config = dict(
    dataset='photos of plants, animals and fungi (iNaturalist)',
    crop_scale_min=0.5,
    horizontal_flip=True,
    translate=0.06,
    kernel_size=3,
    stem='deep',
    avg_pool_shortcut=True,
    init='trunc_normal_002',
    optimizer='cautious_adamw',
    beta1=0.9,
    steps=40000,
    batch_size=256,
    epochs=65.7,
    lr_schedule='cosine',
    final_lr_fraction=0,
)
Rows from block 7, named by matrix and row number. Each number is 128 + 32 x the weight over the matrix's rms, rounded and kept within 0 to 255. All counts start at 0.
# convs0: reduce pointwise conv (model.blocks.7.convs.0.weight, 128x512x1x1), inputs 430-511
convs0.24 [ 93 113 120 165 107 139 156 107 121 162 152 114 162 176 137 146  82 158 122 176 180 138 106 107 134 136 126 101 127 117  87  63  94 138 224 153  85 118 107 110 140 132 138 111 129  96 147  96 139 164 135 135 126 112 133 110 145 121 109 141 130 144 126 182 147 134 124 197 183 128 143 106 148 151 130 125 124  60 167 126 131 159]
convs0.25 [125  84 158  90 119 142 131 119 141 225 144 154  92 180 131 137 162  83 154 195 145  85 136  63 130 100 110 138  89  82  93  62 221  97 106 117 195 219 134 129 152  38 142  88 247 124 122 135 215 113  96 120 188 140 154 121 119 131 182 191 113 172 133 176 120 118 163 101 152  87 119  88 178 154 133 135 141  74 135 112  65 120]
convs0.26 [117 113 126 158  52  77 151 107 144 130  90  55 165 149 160 167 126 150 113 187 124 104 135 170 105 146 161 141 115 109  79  67 184 156 174 133 125 186  92 106 219 124 137 137  88 132 114 127 100 118  99 152  90 110  75 118 157 142 128 189 157 106 130 155 142  94 167 205 199 138 144 120 131 141 128 166 134  33 141 178 120 129]
convs0.27 [ 96 101 124 125 157  96 131 126 150 167  47 132 143  55 154  99 145 121 105 117 155  89 134 184 121 126 159 130 118  90  88 148  97 127 151 155 101 146 168  99 161 147 145 150  88 176 136 165   0  43 111 123 111 120 127 170 128 137  54 114 105 135 118 102 106 105 111 121 120 118 100 158  93 113 144  92  90 163 114 157 104  96]
convs0.28 [ 97 119 105 100 105  61 149 133 147 101 103  53 125 121 134 137 165 135 138 111 152 158 119 167 170 162 139 143 168  72  98 149  84 199 171 168 160 128 142 185 255 165 151 115 202 146 151 172 100  78 115 159 120 126 148 158 104 119  55  97 128 123 153 158 131 130 125 127 113 165 125 116 107 176 116 114 106 114 144 125 108 114]
convs0.29 [ 57 105 147  77 102  73 131 114 109 144  58 107 138 101 148  90 146  71 124 107 148 135 122 117  94  63 162 150 148 103  84 104 111 101 141 181 164 160  95 137  88 129 128 241 171 132 132 131 112  59  81 136 139 171 153 143 166 162 114 140 122 101 128 105 126 113 132 134 104 120 129 145 135 115 149 150 162 114 137 166 172 114]
convs0.30 [156 136 108 127 124 118 141 111  60 152 115 114 184 157 183 185 100 143 141 138 165 110 124 134 112 142 136 127 126 136  91  44 114 127 154 148 115 161 139 127  52 166 175 136 127 137 110  82 141 177 152 148  94 165  69 122 113 136 110 210 143 129 114 113 149 147 163 197 175  68 119 145 119 130 105 150 132  87 177 130 146 136]
convs0.31 [110 139 157 121 168  90 131 120  64 172 104 154 132 112 150 103  88  97  78 147 161 116 143 133 105  98 124 145 103 117  91  98 149 135 116 116 102 138 132 106  80 116 162 116  76 111 110 107 114 126  86 103 140 146  91  92 134 171 169 135 181 133  63 178 111 116 172 140 175 178 151 121 174 147 119  96 100 109 190 148 124 148]
convs0.32 [ 89  84 103  84 126  94 124 216 123 168 103 122 151 140 127 137 155  66 136 133 112 115 141 108 105  89 125 150 142 131 127 161 127 117  98 127  57  88 118 168 132 166  75 164  98 135 110 196  97 118 169  98  92 171 128  96  84  62 170  16 145 105 126 136 112  96 130 129  85 112 121 136 184  99  61 149 109 246  93 139  96 116]
convs0.33 [ 61 149 123  89 155  28 123 139 127 137  94 156 126 138 116 159  89 138  75 143 145 158 144 115 120  66 171 138 153 110 164 113 153 152 144 144 114  98 161 158 170 142 135 131  55  98  97 169 136  87 187 155 139 109 130  83 164 107 159 125 125 161 136 123 148 139 119 164 127 112 125 135 151 149 140 107 147 146 152 115 169 172]
convs0.34 [ 56  86 121 163 108  71 144 101 132  88  93  89 135 132 125 110 113 104  91 144 153 138 144 104 136 106  93 145 136  38 116 125 144 162 158 131 161 179 146 147 103 142 137 171 255 111 127 137 138  15 103 142 102 121 113  96 152 131 144 131 132 141 141 173 130 132 116 173 126 119 137 154 116 130 164 150 133 103 136 101 185 103]
convs0.35 [126 116 149 130 131 120 131 120 158 119 122 179 125 144 107 116 133 123 132 124 114 117 129 128 131 137 111 129 132 135 123 124 100 126 128 129 147 133 122 140 117 133 163 143 132 128 137 113 134 124 119 134 129 131 144 127 125 110 134 128 128 146 117 171 198 115 132 151 139 130 136 117 132 136 137 138 130 131 107 117 136 143]
convs0.36 [ 62 129 136 115  80  80 133 192 138 130  88  74 173 140 149 151 148  72  77 127 149 137 143 128 110  80 120 164  63 146 106  82 139 132 126  99 141 205 129  86 134 152 147 150 120 135 155 109  66 112 123  93  76 139   2 107 107 133 174  83 138 169 150 180 131 122 137 199 188 127 166  88 100 122 129 125 120 129 128 112 127 135]
convs0.37 [125 110 129 125 119 122 127 130 155 118 122 172 139 120 107 120 134 127 129 112 128 127 112 131 121 125 122 132 126 141 113 136 105 123 126 137 128 129 123 126 130 135 147 152 124 137 137 118 131 119 112 135 129 123 130 130 132 126 127 122 129 141 135 149 206 127 135 141 128 139 132 129 154 126 126 128 134 128 123 117 135 127]
convs0.38 [130 109 144 127  87 102 136 164 145 104 109 115 118 130 104 118  78 175 115  80 119 139 116 121 168 169 128 110 127 108 126 158  74  91  75 192  50  47 136 151 140 136 104 157  85 130 147 181 103 127 121 145 107 149 127 152 115 168 148 111 124 114 149 126 116 154 130 119 135  92 117 139 173  99 115 160 110 131 138 128 176 180]
convs0.39 [ 57  99 130  70  91 115 134 136 128 118 159 168 132  51 110  69 123 101 184 151 123 118 152 115 133 106  87  99 169 169  83 156 114 126 137 103  94  93 162 110  35 180 131 135 244 150 132 137 119  71 107 114 171 139  69 110  75 170 131  55 117 112 139 168 124 121 153 121 108  76 133 137 128  88 102  61 141 183 111  80 165 134]
convs0.40 [160 184 100  85  58 119 131 138 135 146 123 161 142 135 146 110 160 108 129 114 107 131  56 112 115 170  60 106 103 130 112  95 102  88 163 123 121  81 104 144  85  79 127 102  60 148 105 179  99 115  84 134 122  67 130 152 162 169  70 105 116 158 146 139 114 111 166 148 137 161  94 117 131 124 205 124 138 129 129 126 107 153]
convs0.41 [ 96 136 152 103 109  93 129 154 135 102 114 148 159 146 127 137 174 155 136 111 154 122 141 129 143 102 149 126 160 114 143 163  79 125 150 148 106 118 125 188  91 119 150 186 120 143 126 159 150 125 135 196 118 109 123 126 158  92 142 187 115 138 180 157 149 153 132 139  74  91 134 144 144 131 123 131 118 148 140 146 168 121]
convs0.42 [134 184 162 159 154 187 122  99 138  97 193 124 126 186  71  76 118 160 163 119  92  78 106  78 104 171 188  82 152 104 153  84 122 188 141 149 190 125  84 129 104 172 138  55 171  82  99 100 114  87 112 166 152 178 134 164 119 139 162  90 139 174 175 107 103 106  97 156  88 232 106 164 131 148 152 106  80 127  64  76 157 111]
convs0.43 [202 163  89 192 146 113 125 143 158 163 159 128 137 133 145 132 151 173 112  75 139 152 159 143 137 160 129 129 186 135 135 127 147 111 127 130 170  97 108 145 120 163 103 126 112 125 131 138 152 132 172 151 163 153 150 154 161 160 126  92 122 143 120 121 125  98 110 122  68 124  89 135 126 134 138 173 111 132 116  94 166 125]
convs0.44 [ 60 116 136 142 199 131 101  49 131  88 145  91  99 133 115  81 135 146 181 120  62 148 132  99 109  68 139  39 123 133  93  97 142 148 154 157 186  97 101  91  98 120 157 138 104  99 110 147 126  96  75 127 111 147 130  76  86 146 142 151 123 161 112  60 118  74 141 157 135  98 143 150 187 121 116 204  95 161 127 118 255 196]
convs0.45 [ 77  34 100 130 122  98 112 170 109 244 103  64  98 132 145 136 126 128 156 102 202  99  76 126 110 143  95 102 142  86 194 129 166 114 121 120 138  45 118 131   9 155  88 135  94 125  59 152 127  83  98 110 168 130 109 140  94 149 138 146 126 119 114  90 160 103 163 127 123 179 112 146 182 112  66 133 128 189 164 139 141 164]
convs0.46 [140  74 165 112 177  98 108 115 101 176 136 138 167 107 187  82 152 117 174 120 164 139 215  73 137 163 158 122 135 100  74 104 147 163 126  73 142 139 107  92 126 163 204  83 165 167  93 151 151 122 140 200  99 154  98  71  99 171 137 199 171 132 162 155 120  86 194 152  68 103 164 119  90 192 111  73  90 109 174  78 174 133]
convs0.47 [ 41  92 142 137 146 136 109 155 128 133  95  79 151 161  99  73 125 202 148 110  85 158 151 111 134 137 207 112 157  88 143 125  95 127 148 172 160 113 176 139 128 129 177 146  68 161 127 109  43  77 148 108 164 158 106 107 147 176 102 128 119 111  93 123 127  77 114 134 115  76  99 121 134 152 104 128 112  98  59  94 135  54]
convs0.48 [140 153 156  89 113  93 131 151 126 132 120  82 182 117 156 154 179 145 142  89 168 171 152 127 168  97 130 172 125 147 117 140 132  99 127 124 113 127 160 159 115 128 162 154 117 133 186 110 154 129 113 123 153 141 150 106 118 140  71 114 117 119 152 114 132 119 149 116 114  94 132 103  94 136  99 101 162 126 104  85 127 134]
convs0.49 [130  94 137  94  69 105 135 101 142  96 124 132 143 148 144 112 134 128 115 163 120 184 164 136 143  81 152 136  60 130  44  94 169 138 138  93 101  85 154 125 151 102 135 148  65  87 185 110 133 116 135 118 133  67 100  99 141 160 116 164 116  92 105 189 150  88 140 145 200 119 140 110 148 127 130 156 127  66  61  90  94 126]
convs0.50 [ 59 134  85 100  96 140 140 150 111 107 125 171 141 177 171 201 148  80 203  87 169  85  90 191  96 108 136 112 248  52 125  83  78 130 210 210 132 163 137 149 188 121 139 150 129 140 102 175  58 102 108 175 129 142 111 196 162 108  84 196 143  64 163 141 160 173 101 177 148 147 117 156 232 100 100 172 136  96 159 251  78 131]
convs0.51 [119 150 153 119 138 123 122 172 160 114 124 166 138 184 107 129 108 134 148 122 125 118 125 121 142 119 122 133 129 111 104 123 169 137 150 150 121 108 127 183 140 154 143 160 114 163 161 135 147  97  98 145 153 113  77 140 142 140 142 113 144 138 118 139 151 122 122 123 138 157 132 131 182 140 150 120 115 137 111 134 147 134]
convs0.52 [145 133 162 138 145 131 130  84 127 132  92 148 127 155 148  87 145  39  85 105  81  87 143 162 118 142 131 123 129 139 109 158 111  89 169 160  93 109 169 151 152  66 207 117 255 182  99 122  94  94 123  81 181 109 103 190 105  78 130 149 147  65 135  89 108 151 154 177 167 104 145  97 118 133 111  44 157 146 113 154  49  88]
convs0.53 [132 146 112  63  96 138 136 122 124 192 162 159 151 118 124 122 126  48 148 196 161 160 129 108 153 120  82 160 150 122  96 123  78 141 143 123 124 140 116 122 134 122 135 110 105 140 158 157 114  70 168 156 141 212 125 172 102 210 106 132 136 108 104 199 135 113 160 117  93 101 123 111 145 101 137 114 142 119 109  83  83  83]
convs0.54 [245 196 109  82  96  84 114 169 132 118  67 173 148 150 182 130 152  60  63  65 107 115 137 136 149 167 186 137 127 135 153 118  66  94 144 192  80  99 121 161 128 118 201 101  97 159 146  99 150 170 155 130 156 200 176 175 107 138  65 144 150 124 143 157  87 129 122  97 144  94 150 136 153 149 122  86 130 122 126  70 160  95]
convs0.55 [126 134 146  89 129 119 137  70 110 105  99  86 123  84 156 128 137 131  87 138 159 145 127 188 138 109 120 138 175 154  36  78 139  70 121 110 145 126 110  85 196 134 186 161 131 126 154 159  93 107 101  78 169 123 110 108 107 105 171 147 135 182 112 134 112 144 131 117 174  76 178 105  88 123 161  87 105 120 135 154 125  99]
convs0.56 [128 121  93 113 164  79 118  74 137 107 127 128 109 119 129  96 145 115 125 107  65 109 160 122 106 110 143 101 109 140 113 157  97  92 119 114 128  85  89 138 150 106  88 131 117 132 127 112 116 122 122 117 148 128 145 112 140  88 114  73 173 153  94  91  96 109 132 112 139 144 131 157 127 167 158 138 115 150 124  44 139 157]
convs0.57 [152 105 172 155 128 189 137 140 135  71 116 152 118  75 148 152  84  40  68 112  99 117 123 149 121 126 109 110  84 150 104 139 157  96  79 140 110 137  89  94 100 143 117 151 202 163 146 111 177 116  65 104 102 148 109 199  97  54 151  87 106 121 136  85  96 142 137 112 168   8 118 136 123  85 134 151 106 138 132 104 172  94]
convs0.58 [140 118 123  95 112  99 128 176 154 149 136 144 125 158  91 158 124 119 137 106  75 137 152 104 139 184 126 149 141 129 108 135 119 103 135 175  53  90 106 148 128  78 128 137  92 144 112 133 187 133 203 121 126 128 136  99 159  93 121 155 145 129 117 150 109 135 132 160 116  90 133 108 141 117 165 128 199  92  71 104 152 166]
convs0.59 [143 131 137  87 192  70 120  89 118 127 113 123 130 136 127 175 127 122 206 123 116 146 164 110 150 114 155 108 108 142  79  46 184 166 155 145 137 108 101 110 179 210 155 138  62 170 108 167 128 111  92 180 119 138 101  80 106 139 141 145 123 140  99 135 114  57 146 176 145 167 127  64 120 197 229  56 138 110 119 137 155 118]
convs0.60 [121 105 134 128 130 123 102 209 132  97 109 112 121 129 130  65 182  86  95  43 128 171 132 147 126 111 147 163 149 170 125 131 131 118 130 170 129  91 118 166  49 137  63 170 119 156 150 190  74 110  33 124 141 138 148 161 147 236 135 112  97 126  99  64 126 133  96 123 110 101 153 177 146  94 151 105 131 136 141 166 156 143]
convs0.61 [110  97 139 127 130  85 131 125 129  32 100 113 102 162 142 148 128 130 128  87  57 108 121 136 128 141 127  89 150  74 117 170  61  91 106 192  66  56 153 158  76 181 103 143  70 126 113 143 107 131  88 147 127 133 148 139 145 137 111 141  96 126 129  92  89 141 124 123 149  86 122 151 187 108 109 141 141 143 103 159 197 145]
convs0.62 [120 103 127 129 148 124 125  85 146 110 115 154 120 107 142 108 117  40 100 145 146  97 147 147 110 119 120 128 102 113  76 106 103  87 113 139 136 165 124  96 101  79 122 173 163 114 146 101 107 129  73  95 123 169 111 119 135 105 133 201 127 165  95  89 120 125 139  88 177  58 129 158 139 109 130 112 126  94 132 211 140  74]
convs0.63 [ 98 127 171 157 129  75 107 191 106  98  90 110  90 115  79 188 142 150  77 201 156 172 142 105 125  89 151 187 105 137  84 180 139 107   0  74  99 132 146 143 124 137 110 113  88  94 187 147 122 145 101  68 103 121 126  62 100 168 201  88 121 159 133 155 128 134 118  92 123  79 140 116 160  84 129 101 110 162 135 136  94 118]
convs0.64 [132 178 194 101  87 111 129 155 215 121  98 102 117 153 143 133  96 137 150  95 101 107 148  90 150 147 133  70 130 144 147 106 197 191 116  98 135 102  95 139 102  81 132 144 106  68 142 123 158 127 119 150 123  94 142  88 154  78 128 164 142 200 225 117  98 130 182 135 155 119  92 143 130 140 209 141  81 139 154 113 145 174]
convs0.65 [182 139 154 172 113  89 122 121 123 122  81 104 146 102 134 130 119 151  82 153 142 155 147 108 111 129 149  99  89 188  83 109 196 150  79  86 129 145 115  61  96 184 114  88 147 112 113 142 125 211 141 143  78 116 116  91 101 122 178 103 168 115 149 146 143 133 113 134 114 130 128  96 119  66  91 157 135 129 114  43 120 142]
convs0.66 [106 137 139 139  39 215 118 164 168 105 165 122 131 118  90 200 134 114 144 141 140 128 114 119 118  81 115 136 113 103 157 147 129 131 126 146 144  98 113 170 133 102 115 127  82 145 185 161 183 118 195 135 109 124 143 118 138  52 123 159  94 109 190 124 133 136  66 152 112  84 119 129 145 119 109 120 130 106  86 123 132 103]
convs0.67 [134 166 107 173 123 117 128 171 123  22 162 217 135 162 132 140 115 104 125 105  58 143  97 153 130 107 134 137 131 114  95 159 150 119 143 147 123 139 142  68 167 172 145  40 127 134 131 111 205 155  94 140 132 105 128 151 161 137 142  87 131 149 139 116 103 117 132 156 133  81 132 143 144 146  89 128 147 125 118 157 131 133]
convs0.68 [109 153 147  90 142 104 135 143 131  90  87  92 125 104 148  97 102  62 175 141 134 132 155 149 130 116  54 129 137 155 126 137 136 142 118 123 112  90 156  99  84 159  88 170  19 111 129 114 140 117 114 167 101 132 141 140 152 137 117  92 146 136 103 108 131 139 133 138 130 135 124 150 121 126 103 144 116 145 131 126 174 124]
convs0.69 [150 139  80 163 130 128 131 255 156 142 139 129 130 115 122 119 176  99 112  49 144 167 103 140 132 166 110 192 159 133 169 168  65 105 135 186  46  48 128 171 118 172 119 141  73 161 177 173 108 119 142 139 100 158 141 181 131 165 104  63 107 111 106 141 101 145 104 134  98 110 139 156 150 140 126 140 129 133 105 154 142 130]
convs0.70 [157 155 170 127 135  76 120 157 100  45  50 168 147 125 163 119 110 169  78 121 104 161 153 107 156 190 167 138 147 103  99 152 108  56 123 177  24  90 183 142  93 136 123 163 141 168 132 181  63  49 117 116 104 127 133 140  94  91  94 118 141 103 132  58  72 127 111 136 104  71  82 101 161 123 110  64 105 179 145 123 123  89]
convs0.71 [ 85 107 133  84 128  96 118 130 162  98 117 125 106 134 107 118 152 155 146 105 124 143 107 147 137 105 164 142  97 153  98 162 166 143 135 140 100  79  98  90 135  89  82  62 133  81 123 180 132 112  90 143 127 129 127 119 150 109 160 100 142  50 162  73 101 160 147 113 110 129 141 153 168 133 138  84 144 160 144 159 103 167]
convs0.72 [ 93 166 120 152 126 123 127 135 158 108 149  84  93 157 142 107 154 149 115  71 129 110 126 136 130 100 147 132 133 129 154 139 141 128 101 101 114  53 124 129 143 156  95 140  79 137 109 130 133 103 150 100 134 123 209 110 109 122 118  29 157 144 111 134 163 138 132 114  81 170 140 122 111 139 143 118 133 167 139 127  93 128]
convs0.73 [174  96 130  95 193 132 116 122  89  92  69 181 152 114 142 107 136 126 145 107 134 108 106 169 129  81 141 100 121 103 113  83 163 121 148 108 128 101 220 119 141 154 126 115 142 196  85 135 100 114 114 166 137  86 137 152 116 156  96 133 115  88 107  44 138 106 116 158  71  79 147  73 172 128  79 143 105  99 132  77 171 130]
convs0.74 [127 104 127 139 174 121 112 146 122 156 122 130 116 177 123 121 143 125 134 153 126 124  97 132 120 124 118  93 131 140  72 118 132 118 139 140 180  65 102  92 112 176  90 125  71 104 104 126  89 156  76 154 160 105 136 135  83 125 120  64 120 132 117  91 131  92 109 122 136 160 106  98 187 173 131 137  77 190 113  98 177 171]
convs0.75 [129 121 147 126 123 127 129 126 157 114 122 168 132 118  98 119 138 133 134 108 121 116 110 121 131 142 129 130 135 139 120 125 109 122 135 138 133 133 115 125 135 130 147 153 129 135 136 106 144 123 110 125 128 142 136 125 133 121 120 121 132 134 121 152 206 138 123 146 123 136 135 124 151 131 126 138 141 124 115 125 135 133]
convs0.76 [185 168 139 132  99 112 131 196 137 122 135 191 166  98 114 112 132 136 113  74 128 149 138 113 137 131 138 120 124 102 192 126 119 168 124 127 108 120 114 144 106 146 151 162 113 101 114 147 138 141 131 172 129 162 140  88 133 153 127 136 123 169 182 149 159 122 143 135 126 112 139 128 107 126 133  98 109 147 124  92 137 146]
convs0.77 [ 99 123 131 120 149 132 126  23  78 110 125 119 160 124 168  95 137 133 199 106 139 124 120 129 101 160 135 107 166 131 111  91  98 129 181 134 137 131 140 113  64 123 118 146 105 148 113 127 103 131 142 164 150 131 106 117 132 180 140 239 131 162 140  68 120 138 170 163 120 119 132 151 152 115 127 126 148  95 131 165 148 159]
convs0.78 [127 127 140 130 135 122 128 126 150 123 126 179 129 114  93 118 135 142 131 120 135 125 119 118 138 121 115 127 126 128 114 129 126 129 122 134 126 130 119 133 125 145 139 157 133 142 130 114 143 123 121 130 130 123 124 119 143 131 129 121 128 150 143 161 202 146 118 135 132 138 144 115 138 135 137 134 131 134 130 124 140 140]
convs0.79 [179 180  99 117 191  72 136  97 172  87 107 142  84 128 111 137  90 115 118 104 120 126 159 111 143 152 131 139 184 159 142 115 163 143 131 128  99 124 137 146 134 210 131 171 104 140 108 123  98 116 151 155 160 109 134 122 165 169  95 137 143 169 129 115 109 128 134 127 153 145 125 126 101 168 145 151  95 169  96 102 134 127]
convs0.80 [131 124 117 139 143 118 152 152 115  62  96 143 128  86 152 177 107 116 113 183 112 142 145 156 132 159 123 121 175  98  95 100 118 116 237 122 126 130 144  86 142 195 112 133 134 135 157 154 108  92 124 210 130 150 132 135 189 153  86 153 125 151 120  57 151 124 139 177  90 117 122 132  57 119 113 145 146 105 111 155 109 143]
convs0.81 [207 147 107 131  81 140 146 122  83 139 138 132 158 162 113 144 116 115  86 174 162 158 115 117 139 135 115 130 162 157  75  96 131 142 163 144  85 158 141  81  92 139 145  86 135 106 146  76 158 167 116 151  96 147 130 135 157 210 101 207 124 139 124 114 142 125 141 161 153  59 131  98  94  69 130  98 134  56 120 168 108  95]
convs0.82 [ 96 135 118 170 168 132 131 155 133 179 162 115 125 128 120 175 144 187 156 105 132 125  99 125 147  99  83 142 123 174 125 130  86 117 117  92  87 140 164 157 150 121 120 137 137 125 186 161 159 100 143 120 131  83 119  94  88 144 150 105 117 113 110 102 140 137 116 153 185 141 137 108  86 145  95 146 136 135 163 140 124 106]
convs0.83 [ 91  85 125 116 102 112 140 193 166 168 139  84 136  92 117 135 147  84 103 124 119 158 154 132 155  89 107 119 104 134  86 123 136 128 176 119 115 109  99 109 249 119 166 131 161 148 151 177 122 133 158 117 154 138  92 127 116  14 166  50 136 120 162 229 111 115 131 145 172  97 139  98 155 160 128  99 117 129  99  58 116 162]
convs0.84 [119 114 134 131 125 128 127 127 158 121 123 166 131 115 103 127 137 128 138 112 132 127 116 133 116 135 124 134 122 141 126 120 119 128 132 127 135 130 116 119 135 134 142 150 137 128 126 110 134 125 121 127 131 134 140 120 127 121 128 119 125 142 123 147 212 132 129 140 127 141 137 130 136 130 123 131 132 123 121 129 126 133]
convs0.85 [125 142 111 153 153  81 118 149 127  97 107 114 117 182 135  67 149  99 142  67  92 127 149 161 111 130 123 121 119 111 118 152 144 167 118 169 135 100 139 178 128 116  86 145 142 141 105 131 100 112  81 108 148 132 164 149 106 145 132 173 114 157 141 103 160 159 116 136  80 133 143 157 186 137 140 140 142 112 119 255 119 142]
convs0.86 [139  92 105 154 128 125 129 186 111 254 121 167  97 119 128 116 134 218 101 148 186 164 136 117  98 149 180 165 141 108  75  63 200 104  71 110 120 113  72 174 116 132 123  69 103 136 165 182 112  88 186 159 100 124 152 111 150 170 120  94 118 103 133 223 128 114 124  93 141  82 146 108 125 167 100  93  76 136 144  75 122 120]
convs0.87 [ 81  77 115  80  95  49 127 193 134 159 100 191 149 133 122 116 119  46  97 105  76 121  98 109 113  93 126 168 166 132  74 106 164 147 161 153  79  72 186 164 207  50 136  85  71 125 149 169 150 126 189 131  91 107 133 201 140 118 153 122 154  94 139 139 114 130 109 157 131  98 116 106 152 136 150  99 223  89  72 216 114 112]
convs0.88 [108 105 156  59  94 176 126 121  96  26 176 147 151 151 101 168 126  96 104  88  30 102 114 118 123 117 127 189 139 162 110 103 151 164 145 171 216 152 112 111 168  74 130 122 120 148 111 107 236 151  73 128 153 126 127  73 150 135 155 116 111 154 164 110 130 152 118 156 138 110 139  79 184 156 131 139 155 105 105 121 155 134]
convs0.89 [101 106 121 146 113 143 140 195 139 207 155 149 130 118 121 116 117 111 139 122 125 156 128 134 124 130  81 146 104 138 117 142 134 121  84 114  56  92 129 218 131 119 120 116 164 129 117 141 153 108 248 123  88 116 127 123 133  89 122  74 129  89 113 187 121 134 126 127 123 108 119 130  70 172  75  83 116 165 134 138 146 105]
convs0.90 [142 142 140 124 111  82 125 176 141  70  88  49  71 129  86 117  84  99  94 107  91 174 106 104 124 117  92 154 155 178 139 105  88 119  56 146  46  19 110 142 139 188 125 147  96  63 135 147 145 168 101 104 130  91 171 124 129 157 126  75 118 100  73 174 119 141 112  78 135 150 110 106 164 130  82 105 125 127 131 119 111  92]
convs0.91 [144 138 160 144 107 134 137 126 153 128 129 120  42 160 140 148 158 139 113  92 134 109  93 128 131 141 137 118 181 124 149 130 135 116  73 117 113  83 143 140 145 155 119 148 108  91 134  98 146 130 156 102 149 132 255 150 123 144 109  74 136 155 142 132 120 148 139  62 112 131 133 128  99 124 133 117 125 150 136 106  96 100]
convs0.92 [ 69  93 146 115 144 134 140 117  75  26 120 120  98 142 123  91  66 169 210 107  84 109 107 167 137  83 152  98 139 100 125 155 106 102 148 137 121  95 117 160  98 157 124 144 100 112 106 116 113 137 118 112 170 109 116  81 139 143 136 117 115 130 101  88 119 123  95 135 107  98 113 131 130 149 121 148 103 138 133 164 156 147]
convs0.93 [189 114 181  93 156 127 133 141 104 127 107  68 124 137 161 117 107  29  88 123 138 196 109 126 110 106 138 144 145 171 116  38 163 151 112 124 131  80 116  97 152 127 132 149 159 126 160 123 180 121 144 146 123 148 126 150 136 109 133 169 157 109  96  79 144 132 126 144 180 145 130  95 140  80 144 110 126  84 179 104 128 139]
convs0.94 [159 120 122 136 106  86 127  97 143  50 133 139 128 140 136 134 137 164  90 103  77 113 156 133 137 133 133 122 119 160 105  78 149 168 128 126 109 117  81 108 159  60 153 142 109  64 101 117 132 171  85 170 169 180 140  66 183 108 129 138 146 135 170 126 123 133 118 136 165  52 152 125 147 159 159 113 193  97 116 125 140 142]
convs0.95 [ 92 103 136 128 155  67 111 116 144  93 159 133  85 135 155  56 130  92  89 132 126 144 142 191 148  85 107 109 105 131 124 133 204 118  75 114  78  89 133 179 132 155  55 134 115 126 152 175  48 140 119 110 122  78 142 116 126 108 143  49 138 133 127 181 153 140 135 145 173  22 157 107 138  89  70 136  85 117 143 140 120 112]
convs0.96 [123 152 140 127 167 135 126 131  88  77 148 223  69 143 125 102 127  97 129  85 138 124 131  98 147 149 146 135 189 107 125  90  77 101 157 136 137  84 129 110  81 136 117 174 143 105 140  76 143 114 129 112 168 208 182 166 143 173 141  80 124 170 148 122 106 182 140 107  85  86 131 131 123 147 141 134  78 168 142 149 115 127]
convs0.97 [130 120 145 115 167 123 131 105  64  44 117 129 126 127 119 131  84 140 121 139  73  84  78 122 135 105 106 125 100 125 141 161 153 134 113 104 161 136 187 129  96 145 158 108 187 126 121 119 218 105 126 135 114 118 111 136 116 106 160 150 130 116 132  86 115 133 143 170 135 124 144 123 114 158  75  72 134 123 104 134 141 114]
convs0.98 [113 105 150 148 153 131 131  99 149 116 128 159 162 111 172 126 150 133 127 101 139 138 152 120 133 107 153 100 119 127 119  58 100 172 152  98 126 128 129 120 159 147 159 137 136 135 125 174 137 116 121 143  89 175 105 145 159  65 138 107 138 106 141 112 143 169 138 161 143 103 130 146 149 132 126 200 147 106 165  59 149 158]
convs0.99 [149 124 131 144 120 165 128 101 100 104 143 146 107 210 118 139 132 115 149 103 102 120 117 127 133 135  87 134 160 154 141 142 147 138 145 124 159 124 147 154 110 141 129 156 131 124 128 112 150 255  66 160 127 139 169 161 146  99 141 100 104 102 150 140 159 119 122 137 130 120 123 145 183 136 117 172 132 131 109 110 100 157]
convs0.100 [ 99 131 167 131 159 111 140  61 115 135 121 172 146 159 141  96 112 121 143 182 135 111 153 142 124 135 159  78 111 112 119  13 122 144 165 108 111 144 106  54 100 155 162 179 153  82  96  68  56 100  78 131 117 122  39  76 120 160 109 139 144 158 145 149 157 113 170 147 159 128 154  89 118 169 126 109 139  96 144  87  81 121]
convs0.101 [123 114 114 129 132 103 114 208 121 120  50 135 146 100 158  99 111 100 105  79 135  97  82 189 150 106  49 159 122 139 113 159 122  91 166 135  95 102 173 165 166  92 130 127 127 192 168 177 113 126 139 103 145 108 117 255 120 173 133 107 103 114  99 119  99 107 155 136 100  86 109 139 101 145 171 147 174 148  97 205 107 108]
convs0.102 [102 105 120 129  87 102 128 152 109 101 136  71 129  91 110  90 114 124  96 123 104  77  99 155 131 133 133 118  66 156  83 171 130 198  86 138  91  98  97  74 133 128 141 129 121 146 105 161 108  74  84  89 105  74  43 123 131 146 135 141 168 120 123 105 117  99 131 135 138 132 164 152 136 125 168  61  85 151 112 153 143 137]
convs0.103 [138 123 118 147 140  65 109 125 189 202 123 154  56  90 110  91 123 126  77 115 143 126 190 120  81 133 163 129 137 155 151 161 165 128  48 125  71  76  95 133  81 115  69 143 101 132 121 157  80 123 124 131 116 164 144 113 137  93 105  47 132 100 138 150 117 102 135  93 120 129 140 168 137  86 129 157  97 172  94  88 113 121]
convs0.104 [151 133 109 104  75 135 122 205 144  95 144  99 121  81  91 152 127 107 104 127 114 183  96 127 134 111  81 135 100 167 111 134 127 104 118 114 144 129  85 110  85  51  94 178  74 113 198 149 115 123  82  72 135 120 104 108 149 115 114 108 133 147 154 126 121 128 133 111 140 102 123 109 127 138 165  84 122 138 135  82 116 151]
convs0.105 [115 115 100 110 119  65 114 111 132   0 115 153  78 100 108  93 132  72 126 100  23 115  92 156 120 133 167 129  84  82 136 167 133 205  97 145 114  87 130 131 193 126  93 120 106 137  80 168 145  70  92  96 154 135 144 153 133 117 119  37 117 136 163 105 119 130 102 118 107 103 126 143 149 145 111  99 173 140  92 151  92 105]
convs0.106 [ 45  42 145 191 216 111 112  98 174 128  89 127 128 149 141  60 113 255 153 123 113 202 170 116 127 113 165 107 123 155 120  81 178 123 101  88 174  72 136 127  98 133 117 128 115 134 133 151  59 110 148  83  97 136 135  83  77 177 143 133 146 143 132 129 124 118  85 162 153 115 119 148 157 158 133  94 111 199 122 176 172 146]